From a checkpoint of a small image classifier: 10000 steps, 195000 training examples.
Rows from block 11, named by matrix and row number. Each number is 500 + 50 x the weight over its row's rms, rounded and kept within 0 to 999. All counts start at 0. Numbers have three digits each. After the name is the row's rms in percent of the matrix's.
# b510: branch 3 first 3x3 conv (model.blocks.11.b5.1.0.weight, 88x44x3x3), inputs 0-14, a 3x3 kernel for each
b510.0 102:428584641421549639456500462500422456500413385466500500500500500500500523500500500500500500500438328500500500467500500409396500431415379500452500500500500500500382500500500500500500500500500500500500500500500412500500500500500500521568500500500500500641500500500500500347500500500496500500500500500500597617427504500400500372409500500500500500463500500385652573500490500428500370500434403500500458508500500
b510.1 093:500500387484500500420500394500500570500500500500500500453500500496500500500506500500500500500500500500500500500500500500500500500604500500500579500500500687500500500500500406601500331500500500500420500500412500500500459500449500596569335500500500500500500500592622500500416404500500437500500506449500500458500500495436500500351500500408500517348500362470500500500500517500500500500500500500500500500582500
b510.2 099:500507500500418500500500465500403500500500500332500653443500491500500446500500500449361500440500595353500500480500500500562500500500385586500567500500664500500500436500570500492500500500490519500500500500370525500500500598580526500500500500378500434500500500500500500500500605500500531500500350334500500510500500500500500500500494578500500500500500506500505500500500500639500385364500500500491500500526412
b510.3 098:500471393617500443668500496500573650394417500426460500500500498500500500500459500500500500500500500500500500500399424494500399513500500500500500361324500500435497500500500500500500500500500500500500405500442500500500500500500500558500449500500500500667500404500500484500500384500500500500500500500500500500533500500565500500500500460500500419500500500500500420556500500629633500500677621394500598401515500
b510.4 100:490500500512500500449500500442410400500500500500518501500500442500500440441494427500500500500500500500500500500524500500500500500500500500500500500502500401500560500564500500500506478500425500500500500529500500500500421500591500500418500500500500509576500500500500500667500500500500447432431500392403500585500500612500509500560619455500500440524500397394500500374500500404500500484500500500390410500500500
b510.5 109:486500500496500500500500500500500500500380500500500410500500500500500500500500500594500489500485500518500500539500550506500500500500500500476500500500500500623500500500500500500500500500500434500500500500500584500586500500500421448500500500549500384500500393500500500500500500488452468500500500477573500500500500545500500500496500604525500500500500500554602612500500500500500500500401525500419500680500601
b510.6 096:500500532500500500500500500592500500500500500500500500500500500500500500500500500500500500500500455500500481500500639500397500500500500663500500583500500625560500500500500500500500500380500500500500619500500500291500500500500500500500500500542500500500541500500500502500395466500417500500469500625500500581500500500500420500500500500482500500500500500500500500500500616500500500500384500500382501500500500
b510.7 103:633500636500500563500500588481473450500425398387500376500500500500500500500500500500500500492429444427383500500500564408500500500418500613500443500500500500500500500500500500500500500500558500500500500500585500500500500500500500500500500500500577500390500500405500500433500500500500500500616500500500500500459479553502470500500500500500500634577625659500500599500500500500512500500500507500500479461500398
b510.8 115:500500433500500500500500500500500500500500592500500500460500500500500500500560500500500500500524452500500423500610500500500591500500500417500435430500500459500400500500586500409500626592500500394500500500500500473500500500500604634500500500566500500452500500500500500500500604500500500500556500500500500407500499500486500500500449385500500500500500500500540332575662500500500500500500500500413588611500500
b510.9 112:500500500500500500548500500500500488500481500500500453500500500519500500500542500500500500500500500463500500446500603500418500500403500500500547500401570500500590500500500537500500500500500551500484500500449686609500501500633500500500500500500500500500314417500415340516500500500500429500500412500500500593408471547442440505500500359500500500648570500500500589623500449500500500500500500500500500570601500
b510.10 104:689500500500500500500500500355500546500500500500500500513500500500500500500500500500500500525460379500513500466489500500467547500520500500500500500500500561492438500500500675500500500448500584500500580585500393388369463416319350500500500500500500500500517500500500500500500500401500500461500500500500500500500500500500539500500500500565500446500360404500458399450500500455500526500500500580600629500500500
b510.11 096:500500500500500500675577500500500500479500582500500519500500500500500500604565500500500500500500500501500500500500594480500500452500500500500594581500595500691639500500500500500418500500500500500500500500500733500500500500500553500433500500434431500500428493500492526500500500500500500500382419432432500500500500500500639500500500447500500500536500500500500500500500500644643500500475410500500421500500500
b510.12 100:500500500374500602408500652364500759500500500500500500500500678500500563500500500500364500500500500500500500500500500500500500500500500435500553500487500500500525500565600500596624500500585500571561330478567500500563500500500500500408617500440500500658500410500500500460500500371500500445500500500500500501500500500500500500404500500500500500500500500467500407503500500500500500500500500500500500500500500
b510.13 078:401500453500500500641660500639552552500500500500284500500500500500500500500500500500500500500500500528500500422500378500500500534526500500500500422500358500422500500500500500500500500500500500500500500500500366345348500449500594500500500500500496500500500494500648500500500500500500500500574500411500500352500536500500639500423438359431500458500577500486500436500500500523500500500478500500500500500500500
b510.14 097:500500500500500500500500500400500500500500500607593597500500500561500500500500500500500500500500500500500476500560500500500500500500500500500615500413500500416500500362500500500500500500500500500500500500500500500500610500500500500500411500439500500500500500567466500500500500500500500500500500500500500500500500500500500500500500500500500500500500500526551500500500500500500500382500542500500646500500500
b510.15 090:500500500500500555500500500564500500500500374500500399500500484500500500449500500533535575478500552500500500500500500500500500592500500500500411362500500392500415500500500500500500435500500500500500413500500374523455500410500500500500500500500500500394500500500500500500500528561500500500500500352500500500500500470500500500500500548500500500500500500500500496500500500546500500400500500500500500500500500
b510.16 107:578500607507500500478354407500487433536500528500500500403504500500500500500500464500500576500500479500500500500500500500500500500500500500500435500500500500500500470500452500500500500414437415500500500500500500500487500500500500500500500500500500500500500535500500500500500476417500500403500500500500500500500500500500458500450500500500500500500429425469500500500505500500500500500500427500553500506500475
b510.17 083:500500500500500500500500666500500532500500500500560622500420500326500620363500602500500500500500500500500500500500500500500500500554500500404500500500500500500500500500402415500615500500678500500500375500500500414500500500500500500589500500500500500610546500583500500500500451378617500372677500500500500500500500500500500500500500494500500500500500627500500500500500624500500500500500500373500500500500606
b510.18 089:369500500500500500500500500553500433500500475500500500444500581500568689500500500500500279591500500572500500533419500574500446520500500500500500500439500611500500404500643446571633437500500500500631522500500500500500500602500500500500427500500590544500488500460555500500500500500500500500500500500500500500500500412500500500437500500500500648500500497500531500500500341500500500500587585500500500500500500
b510.19 105:500500500500500500500500426500373500500429436500500500500500500569562500558545602500500500500406429500404500500500553500440500500500500500500500500500495500500500500500500634608590569596606537571500648627500500500500500500500500500500500500500500500500426500500500354500500500500500445488500492500500500500430482500391403451500500500500623500500670500500493500461429481500493464500428500722500500639500500
b510.20 086:500500571500500688500500500500500500500500500490500400411500500500500572500500461500500500354500500421391333500500500500450500500356457500500500500471500500500500500500500500726500500500522500500500500500500500500513500500500500500500500500565500500485500500500423375273500500500500500500500455500500500500500500500500500467333500500500500500500500521500500500500500500500567500500500500500500500497507509
b510.21 085:500500500500500500581592649500500500500500500412500500500500500500500500500340423500500500500500500589601500500500500500500500599585500427500500500500500500500348500500500500500500500500500500599500615500500362420500500377500575500500596629500500500500533576500500556454500500500500500500590500500500500500500500500560569554500500500437500500500500500368500500500500500570716500500500500500500500500360500
b510.22 106:500500500559534408500500370500492500479500500500500500481500500566500500629500383500500500483500699466500588500500500477500500467500500500500500465410500522500556489500500578500462551621432519498412601500338526500368500500500487500500500500500500464500427500500500500500414500500384500656500500500500500538515500482446500414500403500533500500551420457500518500500500416500500438598544500750500500607500500
b510.23 104:500500500457500500456500500500500576500391500500515500500500500500500500500500500500500473500500500500500500500500500486611500500500500500500654494500500513500500442500500465500529500500500500500357500538500500500500479500500500587573383500462500458500500500559529500500515500373566500387500482389415456500401500535500500500541500500673500443500500444500523500500634500500500520500500500500544500500500485
b510.24 098:500500339648500500591500341500500629419500580401469494500500500500500500500500500500500555500423500344500500500475571500500500500418374500500626467500500500365500500500500500594533500530500446500294500701500500500500500500500500500500500500593408500500500518625324500500500500500500500500500460331500500500500506500500500500500500500495500500576500500500500500542500500500500489500500434500500500500500494
b510.25 100:500500500500500500500500500500500500500500500500500500500442500500500500667500500500500529500320500413322500500500500500500500500430460500500500589500500612500500500500500446500469500500481500572500500687608500500500500500500500500500500500500500567500500570500500556500500437460500500500500500500500413500469428500500500500377500500500500500500649600500500500500552500452500500500500500500500500500500500
b510.26 115:500500630500500576551500500583500455500500464500500500500586624500500505500500500500513421500500500500500500500500472500500500630500500500500430500500442500500432500676706500627564591570500500659681500500500500424458500500500500500500500448500500406455500500500500572652518500500600500500500500500500425496500500500500500435500612683500500605500500425500500500500500500485432482500601500500578500500500500
b510.27 116:530500464500500491500445558500500500500530500500500500638639500546500500500500500474500500500451500500463500500500500630647500500500475500569549500500546500540500544582425500500448500342473572500387500500500384500500500500500500500500500500500458500500500500448516500500498441500611500500540500500465500500470487500500446428576500371500500441506500611500494500500577500500500500587678500569500500500500500
b510.28 091:500500500500500500500500500500571500554640500500567500500500500500500500500500500546538500555500500543559500500500611500500569500500581558500500568500500654500500500500500500500500500379500500408500500500435500500500500500500500500500500500500644500500500448500500427426500500707500378500500500500500500500500500500563500500522500500500440500500500500500500500500381345500450500500500500407500500500414410
b510.29 107:574500560500500500500500500500500377500500428314500500500500500500500500607500500475463500500500500358500500500500500417500461383500500500390295564500449500500500500452500500500500573483600376448500500500500500500500397500561500500500544522500500500450562500500641500500500546422469500500500500500500500530500500500500500500688587592507500500526460500500500590500500500500500500402500500500500500500500500
b510.30 107:422500500500500500500500557500481500500500500500500500585548500589500500500397500500500519500500500500500576500500500500500500500500554510500500554500664592500500500500500500500500577500500500500500500500500500453449452500474500500500500500617500319500500424500500500607500500500500500500500500484433419500500500500500500500480537500500532500500500475504500500500500500500500500500500500552500500500500500
b510.31 088:500500500579500500500500500513448316500452378500500500500500500500500500500500402414500500500500500500500500500500500500500500563558500444500500438500500500500500675500500620655596500500584500500500500500500500500500500500558500500611437500500500400472500434446500500500500500500500500500500500500500500623500500500500500500500500500500500341500500481500506500500500500500500500331365338500500500500611500
b510.32 109:500538500500500500500500500500500402500500500404500500632500500500500500500500595500500500500500500500500500500500554500416401500500500500446406500500500500500500552500500500500500500500554382500396500627531495500500623500500443500500500500616500500500372500500500500500500500625485446500500500500500500500469395500500500500500479500500500500500500500500500500500500500500500500607500463500521500429500500
b510.33 106:500500500500500500500500381500500500500500615383400500500500500500500500321500500500500500500500500500500500402500500407500535500500500529500500500335500353385500500500384641500500500500500500500500500500500527500544500500346639500500500500552551500500503500500500439500500500500500432500500500500500500500500500500664500397500500500625500500500500500500498500500500500500500500650500545500500500360500543
b510.34 103:386376424500500500500500500500513572458500485500500500500500500476500500500372472500500500441500448553500406500571500500500623500500500506575500500480468456413461418500428505599500500500500647542500481387531500500500500500431661653500500500457523582500500618500500500500369500620600500578500500500500463488508500500500500458367500500500500500500505508500500500603500500500500500500500500500500413500500500
b510.35 099:467580599500648557500563534500625500500500500500584550500500500500500500500500500584628500500500500433500500500500654500606551465500553500500486577500500740572548500500500500500500560500500500500500500500500500500612500500410500500500500500500500500581500500500591523538500500646500500548500500500500500500500584500500513441500500500500500500500459500419500485500500438500500550500500500500423436500500642
b510.36 097:627466500546500500500500500405500500500453500633500481605500500500422500452500500500500521555500500675500500534487500500500500562500500381397404424500419510394395760629500500500500472500500500500500500500500500500611448500591482500500500500530500500500500500410500500500480385500500500500500500500500500500500500500500500500587500500510500500470500500558602516500500500500500500500522500500500482500500480
b510.37 097:379409438500500500485500500500410500500500500550500648500500500500500500500500500503500500500500430479500500500500500500500409500500500445500500500500500500500500500500405500591552383500550500630500455500500424500500500538500452594500493500424500589565500500629500523533475475500500500500500500426500506500500500500394500389500515515443500500500500500375500500500500500467500425676500500632586500500500500
b510.38 093:500500518500500500438521500500500430608500467500500393500500402500500500500500500500500500500500500500500500500500500500500500500391500301336500500500500500418500500500500430500500500500500635500500500500449640500502500566500500580598464617712457500500500392500398500500500373500500500452520500371503484591500500581390500628500500374500500500500500430393500394500578500360500500608500500608500378583500452
b510.39 089:491500500500500500500500500500400500500500500500500500500411321500500500500500500500383500500500500500500500483500548619500500628500500500500500500500500500463500408500441500500500414500500415500500436500500500500500500605685500500752503500500500500500500500500500500500500382502500500413500500370500500500500500565500500500314500442500500500500500347539500500612500500594500500500500500500500434500500500
b510.40 113:500410500500478500500514453500503500368500500500500531500500500500500500500500523428500394500500500483500500387500506342500500500500500543508440500550500500660500500500607500500577500500500449500500500500500500500508445500500500500706500442500500501655500546500500500697440500397466525416462500341500500500500500500500484500500368500500500500500500500500507500500500574500476500447488499459500500458544504
b510.41 091:500500500500500485500408367500500500500500500418500500608671500500500415500500500500500500500500500500500460500500551649500500500375381500500500500500611500538575500672500446500500409488418500500509500500500599500500713500500500500500500500500500603500500500500500500500549367500500500500471410500471500500500500500476500538500505457500500452500500446500500467500500388500500500599500500500500500450500500
b510.42 100:500500467500436468500500500485411500500500500500500647375441500500500500500570500500500500500500500500500500500500500556592500500500500452500500500500585500577590500500500367500500500500500500500454500498429532500500464538505500500500500500478500500500500373500465500671500452500500500500500500500611500500500441375500500500416442500500500500510500500674500441500500385636500500500500500434500500500500500
b510.43 098:500593500500500493399500417500500500500500500500489541500500500403500500500500555500463405500635500500500500500427406500500432569500500336478500404500695402500500500500500500500500500513500510500500565573500500523500442441481500500391557637500500500500500577500500500611615500500433500500500500500467438425500500414500500500524605500490500500506500500500500500500500481500550500500500500500500500597500500
b510.44 105:500500500500500414500500500500500502500500523500456500500439451437361403338373500575500500500488500500524500500418469500500500500500500522500500500429500500500500500500400500500500399432500451500463500542500500500372597549500577500500551617570500694472500500488500511500500500600500500500500500500486500500573500500604500500500363500500500500418500500500500500500500500500500563500500478500500500416534500
b510.45 095:342500500539582577500597500500500500500441445500466475500500500500500500500500500500500514500500500488500500500500500500500620500500500500478417392409417453500500500500500501594500500500500500500500500500500500500373659500606670500546500549520500500500500500500500500500500500500500500535500500488500500500476462500500536500500500500500500500500500500500500500640500582601643505500500500500537500500500500
b510.46 110:500500483500500500500500500500500500500500500500500500500500454425415500500500500549500454522500399500500431500425473500500401508483462450500500637500500600500500500601552438500535500516500500500500500629609343500500500552500500558500500500500500500500535500500500600407500388328464393405500500500499500554500500500500500500636500395500500421500500500646500500500517500500500500500500500500638500500500637
b510.47 124:500500500500500500500500566500500500500500500500500500500367500500500560500446500500379500500368500500478583368500458403500500500535581500500500500500451500500503500409500549500500500446500500494500485500414500665500500500500551500500500425415371500500500620500357588500380500371500549500500583500500500500500500420500423500500500500467500500500500500500534500500500595500500512500500500500500500588567500
b510.48 093:500500500500500379359573500500500500500499500500500535500500500500500500500643605500500500500500500500500447500518500500500500500500500422363444500500427500500500500500461420500500500500596481500452500500500500712597500500500500500500500500500500502500500457500500500486500500500500500500447500500500500500500500500500500393500500423500500500500500500500500500500575554534578572415500500500500500500500491
b510.49 110:500500409443500500554554500589569500500500500421442500551500500500500500500500500500500500485500500500500524427500500454500500464577503615541551579500500500500500500403501500500500639500500500500573500438567500346507484500500500500555557500500500500500545507500500500500452500500500500593500500610500500500500500500536596500500500500551500500651500500376449469500500500500379500621500500602500500500500500
b510.50 097:500517500586631592500662500500500482620368500688500500500500545500500500500500481541500500500500500500500500500474432524500561500500500500500403500500500608500500500500585500500545500500473500500600500604500500500500500452500512500500500500500500442327500474387500500500500500655500500594412500500396500404500500500500500301500498551500683547500500500500500500500631500500500412500523500500500500500500500
b510.51 101:392500500500604557500500385500500680500500500500500500390500583460550628500394459500505462500444500478500420500500500500500521500500500500500500500500428500500435467557568508590592500500505500500556500500500539500500500591521500500500500500500500500665500500500500500500500500349500500356500458397500500402500500500500500500373500537500500500500351297500500500500500500500500500500500593500500500500500500
b510.52 096:493500500461500559413500500500500495589500420500431410500619500500500500587500500500500500500500532500500500500500500500437500500500500432500582500500630500500588500500500500584500500588376500500500500500500500500500500500500500500596500500500333309500359359500500500500500417500500523500500500500362500433403500553428500581513500500500500500500500634500500314403500555374500500536500500612500500716500383
b510.53 115:584624500563500500500500419500500500500563500500546500500500394500500500500500500500500500500500500500500474500500500500500616595521645500500506551451500559486500500500500500500500500500458500500500500500500361453451500500500534500500500500500500500500496500533406500608460500636500500645541533612500500500500472500500392500500500512500500500500500500500500615500457619500500607500508500500500583500500500
b510.54 097:500500500500500500500500500500514574474500474500417500449500452500500500701546500500500575500500526500500500500500500500500500500500500500500500500500500500500500500500426500500500500631614494500529500500475500632317500451391500508500472500500500500589489500587466371500500500500500387500500500500500500500500500500500500500336500500448500500500500314500500500500500500500500500500500518454500500363583500
b510.55 092:500500428500500502331451510500523526500500577618500500500535500500541500500500500376500501408500481500500500500500426500586412500500500288463500345500500500500500500557500500500500447500500500484500500500500500500500500500500542500412500500466500500500500500500500500402500500458500500500500500520500500469500500455500500465500500410500500371500500500546500347594500500500500500500607500617500516553500402
b510.56 091:500500500468500596500500669500526582500500438500357365351500500500608573500550500500500500500500500391500301500500500500477500500500500466578542334500459356500500418419417500625500415500500500500500500500523500500500500500500500500500500440500500500500422500500438500492442500500500557500500500500500363500415500500500499580500500500411500500500623500500500454500500500500500500465500500500545500500500358
b510.57 092:500500500500500500458500546335357425500500500584500500415500500500500500500500500500500500500500500500500500500500500500500500500500500500500500500445415392401500433500500500500500500500500500500500500500443415448363634500500500497500500516500500500500500500500500508500500475500500500500500500500500500683500500667500500500356399394500500500500500479500500655500500500500500531500500500500500501500500513
b510.58 087:668500500500500500500500484500500693500500500500500500567500500500500500500500500500500500500500556500500500500467500420500500449500500500500629500414500500500500656500500610494500620500500857500500500500500500500500500500500500500500433500500511500634502500500500500500434500500500500571500500500500500500543500500489500566678500494514500504500500500544500500500500500500500500678500500500500500500374457
b510.59 103:500478500444586500390500589500500418500500500500500500500500458500500500465677704599500500500500500500500500500500500500500500500500500500500662500500500500500500500500500500500500438512624360371500373532598396500635500500500500500500500500500500500500500500547500500625500500500500500500500500385500500472500500500500440397500482485500571500500500500500500500500500500450433446500500500500500500455569500
b510.60 109:452500500321500500500500500500500500630500572500437405500553500500521500500500500394500500515500412370411395500500500527500405500500500409500500500500500500602579500576500365500500500381438649500500500500574500500500500693500500500461500491471500500686496482500500390500500454500500465500500500647500500499500500500473482500500500500500373500500500500500611500500560500500500500500630500500500581439374520
b510.61 094:500500500428371428500500500500500500500500380517450413437500500500500500500500500500500526500500500399500500500500500500500557500441500500500500500500500500500500303500500420500500500500449500500500542558500500500297384456500500500500500537526500500447500500500500472500544500500500500500500500500383407500500461500500500559500500604403500500556621500363500500500500500500500500553500465500500341500500218
b510.62 100:500608500500621500500500500500500500500500565565619620532500500500500500562500500691586538500500500500500500500500500500500500500500500500472382500500365500500500500534500500481502500500500500543500500500500420500500416427474580500500500500500376500467500635500575500500413503386500451500500500500500531500500534500504484500500500500500500500500500500265500500500500590500500500500500500500500500421500500
b510.63 101:500449452500500500500500500500563500500500418500500440544439484500459500500500504500500460500500369500500471500500500500500500500500500500500500500500451584500388500449436500472397402455461500500500500500500380500500500425429500476500500500500500500500500500500500500500500500500500460566500500634582574426500500500500500500445372500500411500500500500500407500500500500500485500430500500383500500500500481
b510.64 098:500500500500500500500471449500500500500500600392500617356500500500500500420500500500500500500500500601569500700500500642500397662500422500485500500477500500501500433500500500500500462500500454500500500559500500500500558500500500500500500500500500500500500379550500416500523500500497500500500420500500392475500466500616500500500500500500481500500413490655500453600500500645500434404500500443500500500500562
b510.65 102:500500474500500414500500500500485556399500500500369500458500500500500560500500541500500500606500500500500500530500500500500364500582500500313500500500500500500462570675500411500500452500500361605500500500500500500478500500500500500500446500500500500500500398500636500328500500500500500500500549500500500458574500448489500383500500500500500500500423500500500500577641424500579500434500479370500500500499500
b510.66 083:500500515409500500500500500274396500427500500483571500500500500578567587500500500355397499500500500555562500500500500500500500500500500500500500428500500500500500500500500500500500500500500500500423374412500500500500639597500640500500500500500500500500500500500500500500500443500500500460500500500449467500375500500363500473500642500500615500500500500706566500500585500500500500500500500500500500500500500
b510.67 086:500500500376500568387371500500500500500500500500500500500500581500500500500436500500500445500500500500500500623500500570475500500500500625500500500491500615500421500500539500500500410372500500500500500500500506500466622531500500500468500376500500500500698500500500500455500500500500500500451500500500500500500500437500500500286401537500500573500500500500500630500567626500500500500500500500500589500500500
b510.68 107:568500603500500500500500500408471457500500500665640500500500500500500500500456500500446500500500500500500500500500500502500500363500500500475461500500438653500421500500500500500500445343500500500500509500500621549665500500588416500500348392500500500500500597500500500454500500500500500500476500500500500572500500441500510460500500500500500500500500598563500674458500557352500500500500500500500500500620500
b510.69 103:500500500500500500500500500500500500500433500500500679407500500500500500500542500533442529500500500445500500500450500500500500500500500419500436369500515452445500449500500500500500500566500445504429607682500500500380500552500500500525500523328500500500500500500500522622500500500500500500500500475500500500500415500389500500500500500411500560500500500538524500500672500500461370500500500596500599708630540
b510.70 115:500500500500500500500500500404500500500500528500500454468500500479500500500404417500500500500500500541500500500500500500500500500500500500500500500500500500563500500500500500500473302502500500500500500500500500500610567500428500500452500500473375500500500500500500500500500500640523500615536500570500500500497500500500500527410369500443428577500500649500500500542500581526549535395535500500500500500500544
b510.71 088:500500500500500500500580594500500500500480414500408419500500500500576500360365374500402500500500500539538669500500500500500566563646614500500500500500500500500500500500500500500500500500500500500500500500500500500349500500620561542666644580633500475496500500526500520512500500500500500500500500437500500500396410536537617625500500514500634500500500500500500500503500454574562549554500500661500500500500375
b510.72 104:511500546500500604408500500500599500500500458500500500457500609500500500500500500500500500500500500500563500389500500500500500500500569357500500436500500500500500437445500408500500500500500500493500500500440493500500500500500500500500500500500500500380500500348500500422536500500574500584500500490459500385415500500433500500460500581500500608500500500500500539500500483458500500500546500500545500561500500
b510.73 100:394500500500500500500441500500467377507500500500500500500500500500500500500500500476500403443500432500500467500500500500500500500500356500500500500500439500500500379500487500500448500500457500500500500413500500500500500500500500500461500444424405500500500500500500500417500500500500500627500500599500500500500500404500500361500500500500438500500500635500500614500500553500585559544500451500500500381366500
b510.74 103:515542500500500521425484500416500500500500500625500500518500500500500500528500500421428500500500500500500500457487560500419500500500500500500500492475468404366407493500500500500500500500500745601491638500648500500500506500500500500500500450438500643500661500500500500347500500500500500500500500500500500442500500511381500500500500516500444500500500500500642500500500500475441393500500500500500559676500500
b510.75 119:500500500500500500482500500628500500500500500500500500500500500500500500618500500500500500500500549500500500500500538500500526500500500500500383500500500500500528500497500500434500500500500500500500500461500593622628419367500430396389500500500567500500480500500500500500484500568453445500395423441479500470548500500500500524500500629500500500500500500492434500500500389500500500500500500500500500500564500
b510.76 098:356416374500500500500382500433500500500500500500500500500500500500500500500500500500500500500500500500500500500500500500500500500500500617500500500442500360500373500500500500500500500500500406500500500500500500500500614582500624639607530500500500604500554597490500500500500500431500500500500624500500537500500555500500500500500500500500500500500500500573521500630500500532500500500500500606589500500500500
b510.77 118:500500500387500466500500500425500404500566500500500451500500500500500500500500500500500500500500500500500500500500500500500470649500500500500500500500500500500357500500565500500500500500624500500481521500500376500500500578570500500500500500630500500484462500500500500444500500500500500500500500500500483500500500500500500500500500500500500500500500500500500476500500500500500569500569500500635464500500374
b510.78 095:541559557500500500500500591500500500500500500592500500526562512500500500500582500497500500500500500600500500500500500500485500612500500412416395500500500500500500633604500500500500500500500500500500500500500500500500500500500500500500500500500500500500500425401500500365500500500500500570500500500641500500500500500500551560559693708500500500500500604517637685500459500500500500500500500500500500500452424
b510.79 097:500500500500500500500500524500500500580500500500500500395500500500500500530500500500500500500500500500500500500500500485500500461416500500394413500599500500556551500500500500463500500500500500500500500444500550500605396500573500462489726500424500500500611500500501607500500500635500505500476500500500529522500500500528500446500500500550500500500500500389500613500500500500500500500500500681500500729577500
b510.80 099:500500425427500500500500599500500500500500500500500500418374500423500500500500697500500500500500500500500500500540500500500500505500500458500500424500500500417444436391500490500500500582632500396500314500500500614740500500500575500500522500366500500500567500563650500500500448500500500409488500397500500500500500500500500500500500500500500500388500677500500500500500500500500500500500541500500500643703611
b510.81 093:650500500500500500500500500612579500578500568500500500500500500500500500500500462543562645500500500500564500586500519500500500500500500529500500503500500500500500607500500500500500500500500500500500500393500540500500500500500500500500500500500625533500526500500592500500500500608500500500500500500685500500500361500612500500500500500500500454500500500500500500500388515500500500500500500500500500500500500
b510.82 082:500500500500500500500500500500500500500500500500547500500500500391500500500500500500500500500500500500500500500508591500500500500610500500431500500500500500500500500500500500500500472391500562676507500500500500419459500550500500580500500500700500549500500500500500500500371355500500500345623500500500500480500500500500500500500492435374500500500529616500523500500594500500500675500500500500500500500500317
b510.83 091:431500639459579655447500552500500500471500364500500500500500500500500500393500500500500500500500500500500500500500500500500500500689500500379500500414500500500500404500500411500578354500500500500500500500500500500500500500500500500500462500500352299500500500500500500307500500500500500500500500500406496500452500500412500500500500500500500500500500500500500500500500500500500500513500212500500377532500454
b510.84 090:500500456500500500500500624500500500663500500500500454500500500500500500500500600500500500500500523500500391497500500500500500551500436500500500500500500500431500500367452451500500500550500500500500500500536500500500500500500500500500500500500500500406500506418500438500500500500500500500500500500529500500462500500500500500500500352500500500382500568500500500500500500500500500500500500574500500500500500
b510.85 094:500617500621582500435473415500391500500500500500531561500491500500500500500500500500500500500500500500500500500500500500500500500500500500540500441561500500500500500500500500500426438500500500500500500500500402372419516484500512500500536500500500439410500594606500612587500490369500500472500621500500500500500592500500500500597500500500500450500500500500500500500500500500500500500500500500500500500500500
b510.86 115:500445500500500565500500500575598500500500401626500500500446500500500412500500500500417402500500390540500500500500500500500500500500500500644500500500353500465398503396429567500418500500428549473500500500500363500641500359432500500500500500477500500500468533500500500500452500449500500500500571500500500500500500500500500500500500500564500500500500520500500500500500500500500666552496500571528500500500500
b510.87 100:500500500500500417500500412311500500448511525500608545491500500500500559500500500500500500500500500500500500577524500554483500500500327500500500500500500500500500432555500500500500593500500448511500500500500500500500518500446500500414500500362500450500513506583500613500603500500500500500500500333648500500500500500387395463500500500500500500500500500734500389630500386500340420340500500514500500500500500