{"arch": "inception", "dataset": "photos of arthropod specimens (BIOSCAN-5M)", "train_examples": 195000, "image_size": 24, "depths": [5, 5, 5], "loss": "cross_entropy", "lr": 0.0019, "merge_dims": true, "batch_size": 128, "epochs": 6.6, "warmup_steps": 2000}
Rows from block 4 of a small image classifier, named by matrix and row number. Each number is 500 + 40 x the weight over its row's rms, rounded and kept within 0 to 999. All counts start at 0. Numbers have three digits each.
After each channel's rows are labels from the 100 images, of 14976, where the channel reaches its highest value: "responds to" is what is common among them; "place" is the part of the image that holds the peak. Only what is clearly more common there than usual is listed. The data: photos of arthropod specimens (BIOSCAN-5M). In brackets: how many of the 100.
# r30: branch 2 reduce pointwise conv (model.blocks.4.r3.0.weight, 40x160x1x1), inputs 80-159

r30.12:469521545500500500500500500459524429500500500402452578500500500500500534500500471599586500523490500500500500497500500500500500452500500583637500500500514499500500500500520468500500500500429599500500407500475540500500478500500500500500500585
responds to: order Coleoptera (55)
place: centre (55)

r30.5:500500500500474500500480500500517500500500500500500522500472500500500500500500500500539500500500500601501500500652500500543500500500500500500500500500500500541500500500500500500500500470487500500478500492467498500500473500500500500500500540
responds to: order Diptera (62)
place: centre (44)

r30.29:500500500500500445500500441500538500500500500500500500500500500556476500504500500352500471500500493474543500500510500500500500500500500500461500500500500500597500500500519512500500500500500500500500500500500500500500435500500500500500568500
responds to: order Hymenoptera (62)
place: centre (50)

r30.15:500500570500500500500500500500500500500500500500500568521450500500500493589500501500591500500500529500500500462500531459500639466500401500500459641596500500500412461500500500500500543500500500500500500579500500562500501500493500500537500500
responds to: order Hemiptera (43)
place: centre (83)

r30.16:500500401500500476500500500360577500410500500639500500500543500500500532500500500583541500500500496532500500462364500500500500500443500500500453500500500500413500500431500430500382500500500500463500492500500500500544500500500500518500500500
responds to: order Hymenoptera (47)
place: centre (69)

r30.25:500500500500392500500473577448500500500428500565500500500500500500500500500500500500500500500500500500605500500500500500554561500500499500500500500500500436345500500500500500500500500500500500500500583500500500500500496433566500500534500500
responds to: order Hymenoptera (52)
place: centre (64)

r30.27:616500500500500500500500402500500609450500500500555500500500500500500495605500500500500500500500500500588529500500552500500500496534481500500500500500537500500500500500538500500500503500575500500500500507500500500500500500573519579500500540
responds to: order Hymenoptera (47)
place: centre (81)

r30.17:500500500500500500500500500500500500500375500500500500500531500546500500527500500500500500396496500500561500500500435500500441362404500500500500500422500415500500500500500340413500500500500500439500541500500393500500500500500500500595500425
responds to: order Diptera (64)
place: centre (28)

r30.18:500500500500500602500496527500500500500500500542392500500500429500500500500396408500566500500500500583500500500431500490500500500405500593500500500500500500500415500500500400558500500500500443500500500500500500500500500500500500500500500500
responds to: order Hymenoptera (49)
place: centre (57)

r30.1:469500500500500500500500500500500500500500462471500500500500359500351500500500493500500376500521500500500576563500500500346500500500500500454500500500500500463500500500500556500500480500500500500500500500455500500500433492500500500488500469
responds to: order Diptera (73)
place: centre (30)

r30.32:500500500500407500500500500417500500500500500500537500500500500500500500415500500500500500500500500500500500500500500500500500500500531500500559425500500500500500500500500500500500500500500500500500500483500500500500500500500500500500500500
responds to: order Hemiptera (55); family Aleyrodidae (27)
place: centre (78)

r30.14:500500441500500500500372553500500500500500500500500500500500500505500500500500591500500574500500474500500574500500500500500427500500500575500500500500500500500500500500500456610485500500500500500500454500500396500500500500473500500500420500
responds to: order Hymenoptera (46)
place: centre (58)

r30.23:572500500500500500500587460595500402500498500500531517500500500419513500437500335500500400500500500500500500548500433500500500500500327500451500450500374500500500500500500500500500500500500500500500545500500500497574532500500500500500500496
responds to: order Hemiptera (28)
place: centre (73)

r30.11:500500500500460500500500500500500500500500500500500500500500500500500500547500500422424500500376420500610430500500500500500500438500500399500500500333500413500500500500499500500470500500502500500500500464500500500500500500500500476511500500
responds to: order Hymenoptera (48)
place: centre (53)

r30.38:500500500503500500416500401500567500500500402500605500470489500626500500500500500500500567458500500545500500563500500500458598424448500500500547621500500500500500500612500500537500500480440468500500500500500500500500500500500500473500500536
responds to: order Coleoptera (60)
place: centre (63)

r30.24:500424500500500377562500500500500470500467500500377500500500500500500387617500500500500500500500500500500452500500491500500459500500500500500500500500500331500500474500500413500500500457471500500500585500500500445500442500500500500500468500
responds to: order Hymenoptera (41)
place: centre (29)

r30.2:495500393500500403500337500500500446460491417448575500424417500500610500500500500500500500500500500500500550624544500500670612441500500500500500500500500500500500500500500500500500450389500564500500500500465491500500500500500500500572500500
responds to: order Coleoptera (50)
place: centre (36)